From a checkpoint of a small audio captioner.
Model: 8.09M parameters, log mel input, encoder arch poolformer, encoder activation gelu, decoder norm layernorm.
Training: 6100 steps, batches of 64.
Rows from block 3 of the text decoder, named by matrix and row number. Rows with one number belong to one attention dimension. Each number is 128 + 24 x the weight over the matrix's rms, rounded and kept within 0 to 255. All counts start at 0. Numbers have three digits each.
# q: attention query (decoder.blocks.3.attn.q.weight, 320x320), inputs 0-79
# k: attention key (decoder.blocks.3.attn.k.weight, 320x320), inputs 0-79
q.45:086137113179183139125112157123104180175143118154115111156164123106126107165163117134156144110120111090117121145116116087139075139121129135109122160114140134125041130117114099157101140117092113169150096159133173201141127107113082143134069156
k.45:079126123091104150086134184170112089166153148164109108097083162121107091170054118101149068122125140126147096226110106068164100148153144109123068124088157061111091099129155163172064174093151139147111124129152136150141137084119177139145118125
q.46:085206085093122099111127131135138112166165163103181137135148144103102071125126141097141087124154162168187146100150077104121159099166127132160112123138146129107123114167153146140110127140178119137118143180170127142170158152115142182135133132
k.46:160123135126135155139132156139132066187152144114124115122142124092106109123152136111137099121121120161146154126168107149158075155121160156151123091083125130118107150126115154185121128156160083099112122121131146198170119094085192133158145109
q.47:131132126125153142146150158087171112164133133159131151087110113146112063147125099125142124130146107092184122123154132144175139108135113134130131116134122102108102144113139134154142118125157123109140115151117158145104093104136130147155104143
k.47:141113143128110119138108118098085140131131113159102113118116129142118115098164125114069144086132082150144198109116168102090124146114144117152131097130123099137126145124081124105142148122178125128119124101126169145108159136157129124104174108
q.48:129133153143106141116146147154087156103137104162084150162117155130148192143123112160113146129117139119105130142129105150094103108140136129126127104135150155138115144107132121144128161124117146102115159082115084148117129133122130120106137108
k.48:124156152097161114149167126130126136124152115141101110093081108139123103117132177103168163135139154125121075134130146113161111156139114182120140165123109128143120094116111141133135111102101128120100138100114155120143160115154148112129137147
q.49:119111144101151152157121095148139090105127092096120162072096156134139104146085143098100096126154143141142140088120151146171137085112122153110137100144093071130150162173178165121155132103133138106147093134132097123134118162169152172157151099
k.49:115142108112173125200110133103071135107125106117141105154109139166100140134133124162129105122139115137092157105125127150108132144128120124167127136169115164069189145160108125124163121137116084159117091134140193123138110129134131150085129137
q.50:147109138099167165140130168105150119107132129120089140099109112130110127132115097100145121159159133113092095118116144151140109117135153121120146130119156116127142120096135128157098140158114082117143147131120179123141126109126102186138123149
k.50:166132148137156143084141162095108132128149124161129149126113155143128147097129133159115166097126133098103148111144111111100142119128139109126156140127110118109121120142090108128101081117152112139188136129095146133126108112101129120125102119
q.51:165152147134116103128129122146129133162137143158142131098144167071112079088105173136137120146161130136149136115160163120122148124171098122118121147111123153137122121125138108151166098096150130139096193141118112123122108089145142131104139150
k.51:147151170147120133180106127135129142151142141155107078142124087101122134131132167116145108136148150153143101127136119146115127108093179144116158128140118135123149133108142142141131121107133144119144147104143130102174127156160176113105185135
q.52:125120111159171144097123137137144165106162107094118107186167081147116126124100140138119112118087100158104124117101156107113112075097125135136075140166099118107116142136067149125141147144141114152143147156118163146163150121111160054109122119
k.52:134106098128083148124158153109120116095124114144091066117112152121113161158192127164110115148128123105071128144125121119161155148112158093103105110164161160147116118117129161101136153134104095132136176144135125113130114101113136143124108133
q.53:129165126133098134115120144145107147078125141126115149125143155115153122102140125118085131106122136159123176128141124116109143123132130124123116112135148108142137165162114137115167141102141126125074159143137102131124158148142140136098145115
k.53:121139115134131089163156122126135119119136116113116129131096098119125109121090110098159100109149122113097070137152143108128118136125131129154105143130150142084159122124115129135155122152126150147134153123151160092138172083157134129113116140
q.54:069144126134113116122075121120105146129129123125167128132155143120150129110148135092109138133116115175139139149135141105124142096115102097180126121152134105117137100133150121129153102140154129148121120155165107106171100153128140127133159132
k.54:099139138109128127147124142134140105170120141143150092132095134109083109143130160110160050137150147115150082170100136138171118166081134128140156120122138111110125113138144160143143159119129164145128123164148122183110120134107157124143122160
q.55:081150153140124183114145165114127162116124120117111123120130147121158134141158079106128153158099123162100128144091115102133118135131127102145089132135169131152111138121097133147113121092115102141109139128146163103124128111139132144117151122
k.55:129121134125129102128171162137112139107137112111052105141126129142135117109158115138152138126146154108133082142134131099147135153147159120141104151124101160130123114143093163123122102121177076121161130114101170106147157058126117154085118142
q.56:133140167119168112142144084117095120182109125162096160165110159156089152179171130165132126080132172126103106123153055119115095144142139130102171120114141101124086189131143154151092144151101150103114089088110085163158130133145119164129144133
k.56:115118143044163127191126102183132132091129139102100158167136165082084105126129148123088210186134126144151144106105095111138080125199123171121076103113157197123085156099123141124110117133113132139078112102117165110111161127128173114068145117
q.57:148126133102069094102102138129131154131122143155130091138099128128168120129159136142130132111130134107178143144137104108115144118157126127151111120094154143167133123123094126128135144110116149105076121159156102095093175131147150121122130138
k.57:081167177137143104133150107133138146136099092123110129110084110146153107123094118111134119119137126119147082133109105104140110120105114110105097132130106158096133129096124114111118144115128165142094148104110155123096126160191136127134134140
q.58:118133124131138165151153097166103112066070095088131103124096137124140171135162145152131132115136147156107121155130124159102110138112154131150160118137140142113124124120129147146117153134077155098081095107131112112110139166129096141131155133
k.58:145044137128128130114143103140131126087130149106172143115162102153161119118142113112122130110096139178174120128146159143141125150146119151123169103091087153112129142131127092116119059137115115132107123140101103135130139139105125118130114100
q.59:131149135160113149158150159101162146121147121141106107099152127148152120196118106115116130113091097149125138104087138116131136105102117114120064170133124115134141111116141167079118094100104141132126144104148186125102087106118147062152149139
k.59:112096114198117136073126141137121123135083103131105102112171123185121151148116130107122093119103105171115175139123132138117118135105093089104060148140127122127141129116095128089130173131131121151158117120129139115133094123122049094166117131
q.60:151182139143104113124115154150125116112162159163104141184134069154143167111134139156149123140127129112156134114115130097094187133143139152145115131117142171121145137108125109119122134143106122139139119127141138151113126091111095169114140115
k.60:112159135132110147080119168101143096176128104122132121121126143137143094119113117126149175079122139125084121135130087079138140128117172147112064131126152100171153124148150117114143145067155123123140140103154127186119087137146134063176143118
q.61:153127169090096162122116143140137166178198151149115129130163168104119147155110108081112163150116138181055118108091105140113141097138122075120105149143118170142167110131139090179136086157152123151102172148169132159150136125101143152166137145
k.61:174120168114175162141146149166162087148137122132101144125117095095150123107145132165170123132136123130138131138144115169092144113107105130100111141102159108173120121130126216175161110184099154136177155154180084144190103083073134158162051129
q.62:096147098119150140105133127118066153108117164063111143126136164131047109159170132093133084145123152161137101124097120132173098120097102117118164082134163074109066133124164152118102135134136113174158108172102133160172110181102117134130092133
k.62:169130090122134137092135168138140133099162159137082122160128126097137138133168142099138148116132101153105098165133163133122127150138119135180093117082170105111112102148088114152118115113159112103133105124119151077119116094070157113133091131
q.63:149062068117128107077082140142133130113163126101132151225150067147090088102151133154134080154128149096177163117185114092133123116170129129148187116144112137162150114141140101066156126167173079138171097143152110179157185111098125199121111143
k.63:137159155111103127152168209092092114123118107095105129067102165135085163146084133165133176134127102064085127137067088058165119139137156120095132137139166075087134140164119153130118162095135127147109150118135115158095086194124153156147146164
q.64:158105132083100154150105104115145108112124121137115143094102120138145148174143140116097118144116130079136165152121171106121108103127135106129104085134137111151133129115141166124119077165135099139140124141137142116139126117100144124135138121
k.64:121146118138147106130120135110116142104144107114125121149161140137124141138137178147155148117145127141104125095119149118127105179109186163128127129154151125101142119142110131148101130122126108147138131137118139103094087106152120148126132114
q.65:127114176092128140088109108134158111104117113131125133106092153161127106126132078116092136127133155129122139138091178140121114137149110154157101086119151160151111106146160140126102137139154136132096090122135099096127126120137090118142139116
k.65:132173100134129146146112106107132048136158112142139128077143120178128152196146124148128075105127105119129157119072086091137136128124130145146112145156135143124109123116132091140108204160108134118125109079134141109134093108153099157089101126
q.66:172089147140185097131139106139122207150110113139132127161165103150120098061141115162143139105143149190159081118161111136116096137095110189132116184116138111061118138153135082142135164121148141153139104126081094129142160130122098163164122094
k.66:102147163145100162143150090109144084154121091122100137087123116150097092177137099096113123137159126133113114149116101146107122096171104087131093135110124155164151123087114109117163140140132118104130115106170116140095120130147089123133125143
q.67:156146113109124185091139116111195160117090109149133128129133136091119088083140133121098122122088145130096121109153154128132084144133130168118085084099137080130163103155170152112093150121136092092142127078097132128146092156150112103092122198
k.67:101105127175093165117054104103095091100116108137096150076179149126158140122140155124163129102143119082134166120117104092147164151149134104112131182185108172149102110137117099158108205164135146106151186112131104095137122155154098195038129112
q.68:144173093100086124097045126161105122103128063117199065133139144148114137062116116131142151167130102106123152082135133157111099164175125166141121135108105165150214120181117147107127130110165113094140125095132128083113132125150148200156107127
k.68:121120108156108159098107099124144143135101126089118153100099138124118140153113127106102151087100143169101096159130111112087091099092123164142153142166099104106115163165139064125137147089163101211072139164115123088106063117176097150095154142
q.69:154192155137123155141143106110115088093137113132080163126103138126146113120104154095095076130179144104157121065149216156163154121096127166146142117151203075149112107132167124100112162172118095173120163099147077140159129140153093112117106068
k.69:122117112146088145104118122091093081123144143137118140147107129125161162122112103159130145123132182096157183131127124097082151116155142182105091157151099164110171079158097145130126163195144140104132148129138096150146142172186124087135140088
q.70:121181110146103095116107090137107128116146136119152111116138181137137136105116070093152143135127082140147119105149169157117115145141109115173138113136121140146163117153130146114166164110121127075110110086156118143130154135141189164129111118
k.70:112140120120147113142186095148139097125089124135131098119053098152110150158102108162108136130097097135152086120123130130111078115125110162110098140100139137106133123111193121132123117112111131140060167125119169152120120116138064137140138136
q.71:092102110138175095096162095113176132152118121123161122147125125126136113102160143108128119128131170175176127137124131145152134153128123132149116101132128162133141158120119109166095168079147154135110117130113135073134115126183100132130110130
k.71:115141123155168186178103117132109088157152110187136137095128169151116180168068092128124067140171086082121107105124128121126114155130109097138125114136127123122134138069124092111141136144118138116124147089132134145137171142151152166133111096
q.72:179152128216154117170136148143101112147167102128138094111158162110118164129110086108110180132152125145113158064126157191033143132138115174147142188134099141130131102138090132122173141159129165146159129138137094146141146131171107152144099073
k.72:163042085160127151088174147126136125122079112122086172193126123133103131091106139172110147156137183164164115153137141148166121107142108090170134147106107136132142122139114118098159147155122146153149090170134108166158102075100158095164169131
q.73:115151073055114119066102148120149128111151106118191136136095115190110110124164166081088173103137080152133137125079139118150173144129109134196110110133127146132090133121149117134124098114131165116103112112134134195090126143114086106149092140
k.73:168122124117086130217136075137109043138124160100091159145161168132162158160164103070108079084149143155071146152143079141112160141151155160152110200096155114139128141122094146124151154130117084101146092085145177144101082128114148128084119127
q.74:124110176189169091109129118127162127145079177116156108149113116066135051166110137172096184138143099106164147162102168159082127079170107147133145123138120162169032120100094118120083130113105165133151125161087120119106169089174046067068120105
k.74:195156138071107137156134148136170101147140107124117115086122123171130151170164139186088108094082103093151143103135149180112200198146117131146111095120190152103136149110130097127109126134128106112096096101152139146157167107070128153163123126
q.75:133115080147125100118151149120139152126074136094092082160114064089162099089128150158123123114116141130149114137138147154119104114143118161133106108115100159163127114128097124102082152093107124147143111110138149075137175102135059067133149121
k.75:139153126140117174154095122123095151159143124181114115085149078175192153178144106132126115105079077109165108115117142153086152158112138165138084104153121153098121126116129115163102111155121160129138140137127113170119167143135136180140155093
q.76:156142178112117182131132165133144098083140137124104169137117126110172142129109129158137112135142164139155123162147087159152139169120156172102167139106172136123141105131147145123145119116143119171130110133158122109113122132134122134149166119
k.76:102147147111116102064131170111158128140136109088158146146173108110159110076143127124123091119100112098129156103103161107158106135133182106143142103145123151131092146112109113131101117096153137125149149147114133128132136120149125097118115162
q.77:092117126126100153097122117151188093103168173155119101105069141145143158136139146070112104142098136138089108124137140111156115108093137109121087051146093091159089136059142139140134122154117200110129139100154105129121126132124129117102122145
k.77:124114097159151128177157112099092059143152143184082138078189141157133174173113157160143112087151077146137107095140155154125140116118141175128099171116161138142141117105156110122085171171098148117116148124106152117137127099184150152148097134
q.78:095109137136117138121143144111082170163112150114091133127111136127135171205075156190163135106074124122107120172100096180108091044150118120086126125132114160100059121114123178166112107128067106133137111134109180183126142112107163116101123135
k.78:151079127101130105112155151147159209159163141104122154118191104129136119119160156125155130153131177124189101109128130133138124082098120102126143102101150070138106127142098120118125115117078122098174085138086105088100101136113113138153101201
q.79:134102067073182115179130099120175163150147152133191138167190115088102137116173149122172128127167158139153161133135037126168093094160136079109146152117116150126121158132090124135147109176143149119177160197129133103163128145145128165127071132
k.79:110088115159105181103094133122127204148132129120094140142125115106179102159129137083086161151143105182050108194162131102104095080108156130179176106132075121145141158106095159125174098074081085151184156194107116173071112108120182146089152100
q.80:120100155094076097138110157118120085158103136108161149187108161087173121180117150143128111106130128135173125207092117141130124135166139110145147142120156101127101123140098182113089129132071141168099129143149147084114118111132094121157126124
k.80:162159145138105100061164158122121106167144113152145116135156142133089121083160140115148116153074139034120188106100097098140143193126161123147136116119119171132141125085186105140114124153118103121134165114146128114171146113094137082081129131
q.81:130132111127086134111141082130083165132116132113120126144128140136133136127118145122110136105123142097140106119154104109122172123127109137114107111129123148113084131113144104124113169106131111143124136082115099147126125142121089130097095122
k.81:104133117127136158158138121157132133151142145160161143137102118173094094174109113118163100125130178120140132116140122149081148098120098111109107160146124124099152085157174133132126103123109120123092108138155117114117158137122111138131117133
q.82:142106115128134138128101142170101137141108106072127100129144088170146124120128075170128144152125127152132133141170136094119107149162129136127097107151109143135170116131113124103102156111157148130159100149110164060108128069134137160172139101
k.82:097185150139124132103141086139121154130142123118175140083110162136109109120128101090140118105102096147127088117124119141112113128107154118142122098182115139091106144127140130147161090105144130145106145126174116100098152155120101155109121146
q.83:075102117136147117115084113128129137143134148172104103111138164165126155115135120106148137148104152168097137141081129148149128103076164116144078139140134148128069145124135155140148093152103127109131126150121139148115129107112129151125104112
k.83:140075111129166112148161143141143101138136172154101132179110107165134155158130128157147103157143130148135064154118130163153092110125098087129111099105165088097139168088119112114135156126136113131136130133085145097085080111137126153170118152
q.84:078076129071164142170078114131080115140129170164086116093140125174160165145134118130160122120153190102141175174073137106133182116113142104124155128115144167141128175115138122125097092149149115102072124141124131178134062088106162130170149110
k.84:136180150091158166142147156159156131081133131122151091167121152144090127142131142120127076153138139160078109116121109107138095114121118138106152081143141068096121121099122114118098145091106127145101122123121130096125094155146153152138097156
q.85:107121163156159123113108109140159091142142121157100068164102136088168144120075128128109109118108151107154113135129116154144157126102133158096086109134082195146093070167141127147130099147108109120117124135172142152116145080119157157145118137
k.85:087112105116143153157136107125105145105128131139124138125117114140180133148088118168174141143083126187123067108093165154164152130144115101151148117172145141077088181132124108133120150121150062110115155132103124123119124152167055146145157160
q.86:093056141100087103142110152151135099128110110188087087133118158157164135054088151132158108140158132094113131096061156152136111108133150158157113132145132152156158131116144116114123110135118168172110110146153093080115140121126136098187180097
k.86:168176153133170161124128127088111088161094120186079141104172143149176093147096164101115108059101097114107129108092142154136130139120164183180121101126133074182099103117104084151116192134115136195106165122139144155138093162181138122164104162
q.87:089173145132110133098166133114174083100163096101159136132113117116164068132123163074109107116148120140154128125180119118147213185116124109218100094156126073150143087120125098121117164152119160184103190150185108079153120151142047104150128127
k.87:112119119150070143151109115127051075093112100218148142148110193113184132104063078164178114109124132104140186099150176104154178167146141147155077155178087164134128126137163139167125103193180102106128178114127139157159183161134156081144135103
q.88:087165107169111109100145101163094192154147097126197097128127150178127153153131162117193198138059116191051134115136028123112151146142110090170139144127061110040170131103120167171122145125191127115123148115077109168086109154167114164170124132
k.88:062057125163122101167167089166144120114115144130133148149154162064044152104160099121128136174166161153152116133140090121178118081093059097113145127146114095144126163162158125099171151106166137128128109154098157059108123155079166146152111158
q.89:145166162090182110166103141132088092118141158067145149125137114123147106132155135143154150122161115156223158146132178174152093107124132156145149142138162127109110095114102166126131148152121099099114105174137139162147118082136141134150102102
k.89:166142115140057144155140114123112110147120116115150140106113142144122132113159147144123097137093134138143118145080109146122112186123175138121096134110125142132136168126104135138152127114135098118108150120139152119113115115149085116112123138
q.90:064091065163104119154132197132090146154108153138120088163159074132139175139160135124124109122122129151075147164109137074120150132147150083135121168123093108126152192169089103091128172119122151156090143110135162122124114103130115097158138153
k.90:151132128134125165111145153148115111098090143207143095189146153091094137087107084123132125145106123108139119124147094119151119159129072129127119103120096138126181097082188106129098119153121189146108157123151108108177121129070212136121106122
q.91:163127123115149102203118103138150138145129110154152121155105148132115127117144184147085151136138133148138153107118087112064171170104146135182137168115092134093185152109138150127140100144177140138118157142096101118117093136112167145188109167
k.91:127139105183136109141099121080117129097131100083123127141123157139097156116108147131136162167187138173061118126147166129139077127139139100146172139157095136158151123162081119165102158117197102149168123165110116110141105134134125142146189122
q.92:117148146124084126089123130190159109102126158128157101112081176133090148084139095103115112128117105118121086067153075111145135148125092141121138104132108153149161116164122159159182098115116135089109120049158142092129126141109138146094111164
k.92:134132132159145157135168105151152136163117139145137119114075112160119133142142116080150138123091099165134127140133128115140120102098096137122152137165125136138126120142169120136115127149128100155089128133113112169119131143114119098114210118
q.93:131080159086109107153149119138111105138102108113094119166113104119089079097135102149074138095108154130123111135115109129097113156123139122138136139106099151090129154091141120134131118090166119187138111160139134088124089148106141100175161124
k.93:195170098111151089100115156129091108171124124173171109098143098147095094164108141089140130119118109121113176132103118137164120134141139135113127134111079110168090128126171115146168153133129185127135112118146126145168161112090154073133076117
q.94:146095185122126128118131131102101101120132118134128141068177166093132147164206114143145179110153138115174123181092122156130121126123139117099132173111153138084127119101129149181129158115204132161096122139120124136139123136170142130134109110
k.94:131134110162150172109137174121163126151131080126130142120180134129129118116117131142143078104125105140151175100095130064138100139116139084136123125145142105122124141114112098101130135113094137159089103098097133099154100092143108129106078143
q.95:132096075097136104123138105104116177168110128152176106148146154119102140096126137139108146135133132105109139089123147121111156133136147093161133159095138092117132146184127122144116130120130089111092142118111138144131102124135141123116117154
k.95:157130168103114141111139111138101128073081129148119121163117157117091114135099119122155150191134158109104141154137070128113116114156044135112133139125133108136143102139158097135127145159087145111103162120134107140128093167107161129130119097
q.96:105116112109145134132151135162101132155107130147130130098102149128100110154124107110092190153104140133114124137138128164117157123094141128134113114130115153098150111156133110114165118122142140134089083156124129157134132138099123125132161125
k.96:107154123143117141139103096091071116129139141135103171147171145133137174157124112105131086130091133116134168161119078136128130106141142114151122155126137102149089133114087146099133153138125074130130111142107133132121088119144143116117152095
q.97:163141124148144130134139179155099113141106121143117124109141140120133136142120138132082129142105114156177143119103129139124144152129127103137124148142089113159133149105137105131155121146111114124103139146141123115129141158135132090101135125
k.97:131118157116137124084108147138113151135115109139115078115141158110147126138091101170082170121154140134171132148110121123110117158101125122126103132139131111158129116108149129129130110129092113091129130143127166135128108143123140140128190111
q.98:109143129120094111127125172135127122109153139111106099156089130090115126157137138153156121139117091114124127092131127123156163103120126130138144132126127144117093130139099118139098123143165144119129121128118137129117129123139136130089151113
k.98:142104115112132140161130117104177132128135128105148115161093104130101133116123137117138115134098107069128113079117143099155139095108149166125115125127116160122115142121122106127106114120193126141152134122146135114167107125116106119155115134
q.99:105128154096124111068130114114139131119152128141122143129134127136090123119092112144171121151150118132105147134149101125111142119134139127130135123115110138108131121126121149142150104099135117098140104152119104136120147115120103151138144157
k.99:121136166123088121142114136154156123143116139124153155157123165190131114104138147098133153125076093116088138127128114160138134118111119156117103110131137135134115118106126117136101111117141124136103122125145096148129146137103131114148138124
q.100:090116113108148098135113150102135127110103121089141154113120127132124139135098129151145119134130126130134146112115123114132124125137162098124119111136125115146126120126143156113143115112120126119118132121115142109123128107141123135129113114
k.100:153126149142118153145140124148140126139134126110128128111099121122093130118146118141140130126109104118134124122144143135131162106121086147109143113129127156123128168130131126114151099106134112136123110129137137122127131122149142139122123156
q.101:139118137146117175144113150126144121100175160153152079131118152115091146118118111133141148126130134101131090139090079143170148125125105148097172151075126135130098147130119116178127149123122125150130122125121106136122140145153121092118160147
k.101:114051099147087086160110167114114126119104151097115123149118124164107139130115119107132103123110109134125101105114125093166126116134125141096137154098155186133098118105086144118183166126122082113151113113115124121131113139118120110112128161
q.102:116125124144137126125155132138118108115153115121146132088140134121133148121133149129124112123122142151151110151084117113111144128154149117088151147120090129159115144110135125147153149111098109144111147132118112144152145130146083093111124132
k.102:113115135124097116102097143149118130136115138160137144131153176133111153136103118157117134130120091134123123118121133153149131122136136118113091146134122121159127116099099141140131106119104122096155116168169108152111103144138150133141157111
q.103:134123118126121156130142088141106124123126129109119165125156128115136128141087129138124109124115147161142120157144174147099118113111122085141098101133138095158129136121146142108095112127130123147120111176117146122141132102110152147103125130
k.103:141145144157122138122128119141104150130110124140130131084112129129164131127123114127138124127118102143128146153146126151140120141163119134119136117110103095137144134120159140141132118147101128133102145125125137141143122100106150159166120101
q.104:162112144115068140103130164116074104125121136110105147105116135114136132146132139106093118121094133117104127119155126172144156113131113141156146141147168118161110111113133117135145144144139151124105116169190107116132104127122165152089138089
k.104:114093082123157149140130119152117128096131093124128115127138083114121098130091124140100102117118133131127107127106146124103114139159157148176151117124098126141139165128118107108091145148144120123128103144118144115163102112129121158124123100
q.105:067116101098150126138122134151130139136107149135133129150131129149106114146127115147121125154117140132132135149112126133153126144116151110128131097153124159109126135155129111098135125129150148144119125114132137121119147113122122100141146125
k.105:146113139130150111149128079093118117140139146124110160138096122113115176138150129135123117136117120114127126132125090130129169107119120141110162125155127130128106125115129138097135125142140078157136132104109142097114114118112137134144145135
q.106:133143131135151155133150104138124104115123128119162142130171092168100135134104111129119162135140127129120141110095130126114117137126119124126081141120100133129126118148111139141130133134124113119137103164109144097144155177130108114136117137
k.106:109146139119142123098103158105117123131152148102104129110122139090139103136123131121168171096145097152136141140137131115135111118132107119097144150113155148134141100131142127131105128108132114131157130148143124114113172113105118084153127165
q.107:131104103137129150152123173157151139103143148106169119074134098088150131141128107123101131123098138134154096145117121133125148110149122140148147109131120131129114138102147155159129155101112112125105109126149113128151103133150090092112119114
k.107:112120143129133138136128147135127172150150130121167116110154125139118139129114117121124090123126132102164121124128105123160130098126130132148143178134125135137136143153110133128153116112136117126185130152133147081125086126159117151140098137
q.108:151136150163098140128117102126147119137133130149113136147143153131131117111149138081151126167117124129110110134155133154121125146112108136130136122110141128106145093121128115160130143136145123112154121140147091109115126116116146147080148104
k.108:098095140115121111113115138110118142094132117139113116132119103154141080106132129073126143141107121134113109133118133130102068138131135148156128104135112102127158101101119078137133116162104124122112154105116163120128160091115098147152134104
q.109:092140123131130134094115130104088086156107127105089099076113162145115119138110143139110160116163113144088162142131092155144164125136115126097119146123112151171122119154139125086166140149115095168107175161138109121096185132114133110151150139
k.109:134101117182135137146108118104127074078110079113117165145106123149105172136091126136102129140116088149146158123088181129118171148104099136145144149167138181123070168081124141093138150128132078133108053144102152149144121116122155118111128124
q.110:190097136155055152116122133095116129149114116161118205091202161095143106150127144099115157092173124107093143146137131160163128161115115080133123124128129100160079113137190164150140121147106163165121174119178088114111154127091130128098122166
k.110:121116110147167109111133121160101123110130109140124115112159123090172079132126119134144119121134135172079124200139163130088119136139142148112137144108123172153134135123170158095113132135073131137106103106121128164132153125117150089090121100
q.111:175113153110126121114148128115127143126118130130094098120105120140122162127141093134120125148120134098136114107146132163138136117120130135127149149141129091124153165139076120149104100119135159105126085143150129119159143130168147129118139134
k.111:121122118106124128115097125139123112141125157154144125126129093127135113125093150142088109086100114121103138128102113122136086138138144110132106113122114075118132116113150106133114146134147147101105131137126093121144123099113166154135127118
q.112:148135143143097139138150152144125101135139138134110121151154134127123138097148110097129095124095115143133117126124139116162136116131115104115127158104115119156100112100097097176106157143124130108132128155127133122125135125147137156085153128
k.112:129102131121108140122087150131142129130103117107142101128088126119138083128147148124123134137114084095134096126124140152131092140133146117142092099122120136141144098098147132161137102123119161090147127105133164137147113142123107134123128115
q.113:137129101146160149153146147148128131122100127130137121057115138105138113154122150127084157150115138127151119121086136145114141108120134104132116135138101151117134135137141134141161125137117134131090137122129121133159148160136108100116126111
k.113:138157128123129130088120114091083120143130159152126111130152124110116170159096114153114113127117129130149163134126116091132141115124115117141140157143142130135115153103090147111142118142111088111146119159117159132098115119151154138139144133
q.114:141137132154114138078128129140117107134153130130133164108130131137175146134159168137092133094152150151149124117157105136126158163135079114110113125095134098145123130123135124146123098127112152147095154126143112105133155161143094111126112142
k.114:088121098139118108080118144130123120108095121131166130145158142086128110131110133155143130113198111157150146125106138146127111143149157110153140116169085138160097127121120150111153136146122131140120132144131115145141158139111145122113120103
q.115:160113099138115113119127135157165125116103133121117150149115125148176156107145103138141097120090114148172123141115116125127104106109108140147103120125174099110172129098143107128111117126122123142135125091120121128145103096139125157151135113
k.115:138151156137155133126147165123130170159143125115127145137101104147145109069156137109156128116166146124143124158122108130144133148130118157136101103115103061125153114170155123134124077140143118181167169107150114112161156165101114162105157096
q.116:146112144149105159134118154157125135126122146163106158103134108084127085157135131120121126184115132136138129118179172155132142138130107111165110133135114140104131109124142104163156118140115144095076103168157126103129130113096114105075135083
k.116:109116140131120101085128136125130149126147139115122117092123103160156094139097167106122127137122105131129139141114130117117082127142152166159163111143135119164121125118126079120120111152103149131138148130121195107140154090115111139145155130
q.117:145137128139146140144128126141177132145164124120123140137147118140177127092164135097143086140099133183138087148121137139136113121140128118115132115125128154162137109115126128155127137117131114087142149107120122082142117134147147120102145116
k.117:134127129099120139152110133133116141138138121117149132127130105133113130143147134111096114156136134100119100089156096139125096109157131106181137117150088106116166122125133108147168105128089135063132139098136143121102088129153124144146093117
q.118:156160138161094145133142104149143142152141111094173147100166124134189138133143129115131128083107134146141104108145134141151113140132096143143117108122165105113123125113160140146115128144108127123139150070130098077143138124132105106120123112
k.118:134151141117155105129152166076075161144122097139150135106164119055132119121119132095145158137165148137113118139141123099137094143127103116122137129152088105089183118140143174149110144113121116097159146122154105109092166138107099112156099104
q.119:155108153090113111125145166125131134123137126113111173124129134127113116161132151139136141122149119121100131119100116134099135099109142110144120114139122125156131121139128176113137117111158163124126133173105141129136111143099171187112170126
k.119:135128127116111175145112102154116106109136126125135113159100121143124149110150102124154132129091121131145132101138114159152140093136131139146080122107125130165135130118116113114103128137156092134077128134120124167153103118132112123101093127
q.120:147127143126107158149098112142116130142108100116133117130136154108132146111088109115156122086112148141113133144151166141098137100131117135132085117107153111146151114114148152115120142136120108153150115135116118131112108090094166156111129149
k.120:144115137177128145145147168135117149112109118119134125089133117154173115106135118083145108113118116145112170182132172113123121153145130101131117124095116102093134130154124138149095111110128136121120118112120112139134117109127116108114112100
q.121:104118139137162109140121142129122114121143143134151155125114115101129109147140144144115148131139121126125136107116123132107138129124131111138125127107097135110112112131142157153159105132114122128099129162096146114151137153112116134108130126
k.121:113132148131105149122106137136122135095139127099126123123127156154094142145127122124168148139104112120150125096141122121147135090115117138121126129132136173150089143125132131117132136107127112140134116134132155133136115143165113101119119143
q.122:138123112110135149153127117135130141142094158167149144098100132122134120135123121120099164115187138131111116155143133134121166196126116151135112107140125107130142097159162133139132147129104129148144154093156134159117155144119128132148112122
k.122:116154138117152124099140163126117100110156078114121128118183143126171127126138143122129119099156146173159173143103129138132135139111145102142127142116164119119082098157142154107154109128152136123128117102109117145114143152149097076099141094
q.123:118118123134173108106134096119129143121114134154165163095118147150107099151096092153077209151144135092143155161111115127088141159115122102141127103137114096094165094128144160102127092115113126180111096161128134159161141180133094160169113134
k.123:088181143151137126082143149145106120126146140154093149133190141124120124131098124148159170094124153150162147133139113134104171143134099149146167164119164137124097142139132137092146155124132089191112109145129139110179187132136147139144152128
q.124:151136125140096136145126112125137105117141111097134083108127146097133109149159159132107105104154110110132089161096114128135156101145116161108166148130137137144101127134136147119127177125118108151112162108135117145122115149134097122118148109
k.124:125123078114120134131138159095112074116127110144135148154136127158119158129077118124142104136129155126155121079134155133134154102145142139150110173131145166108120148113101145110134148131142123105129115143151128135161113117138116140103104123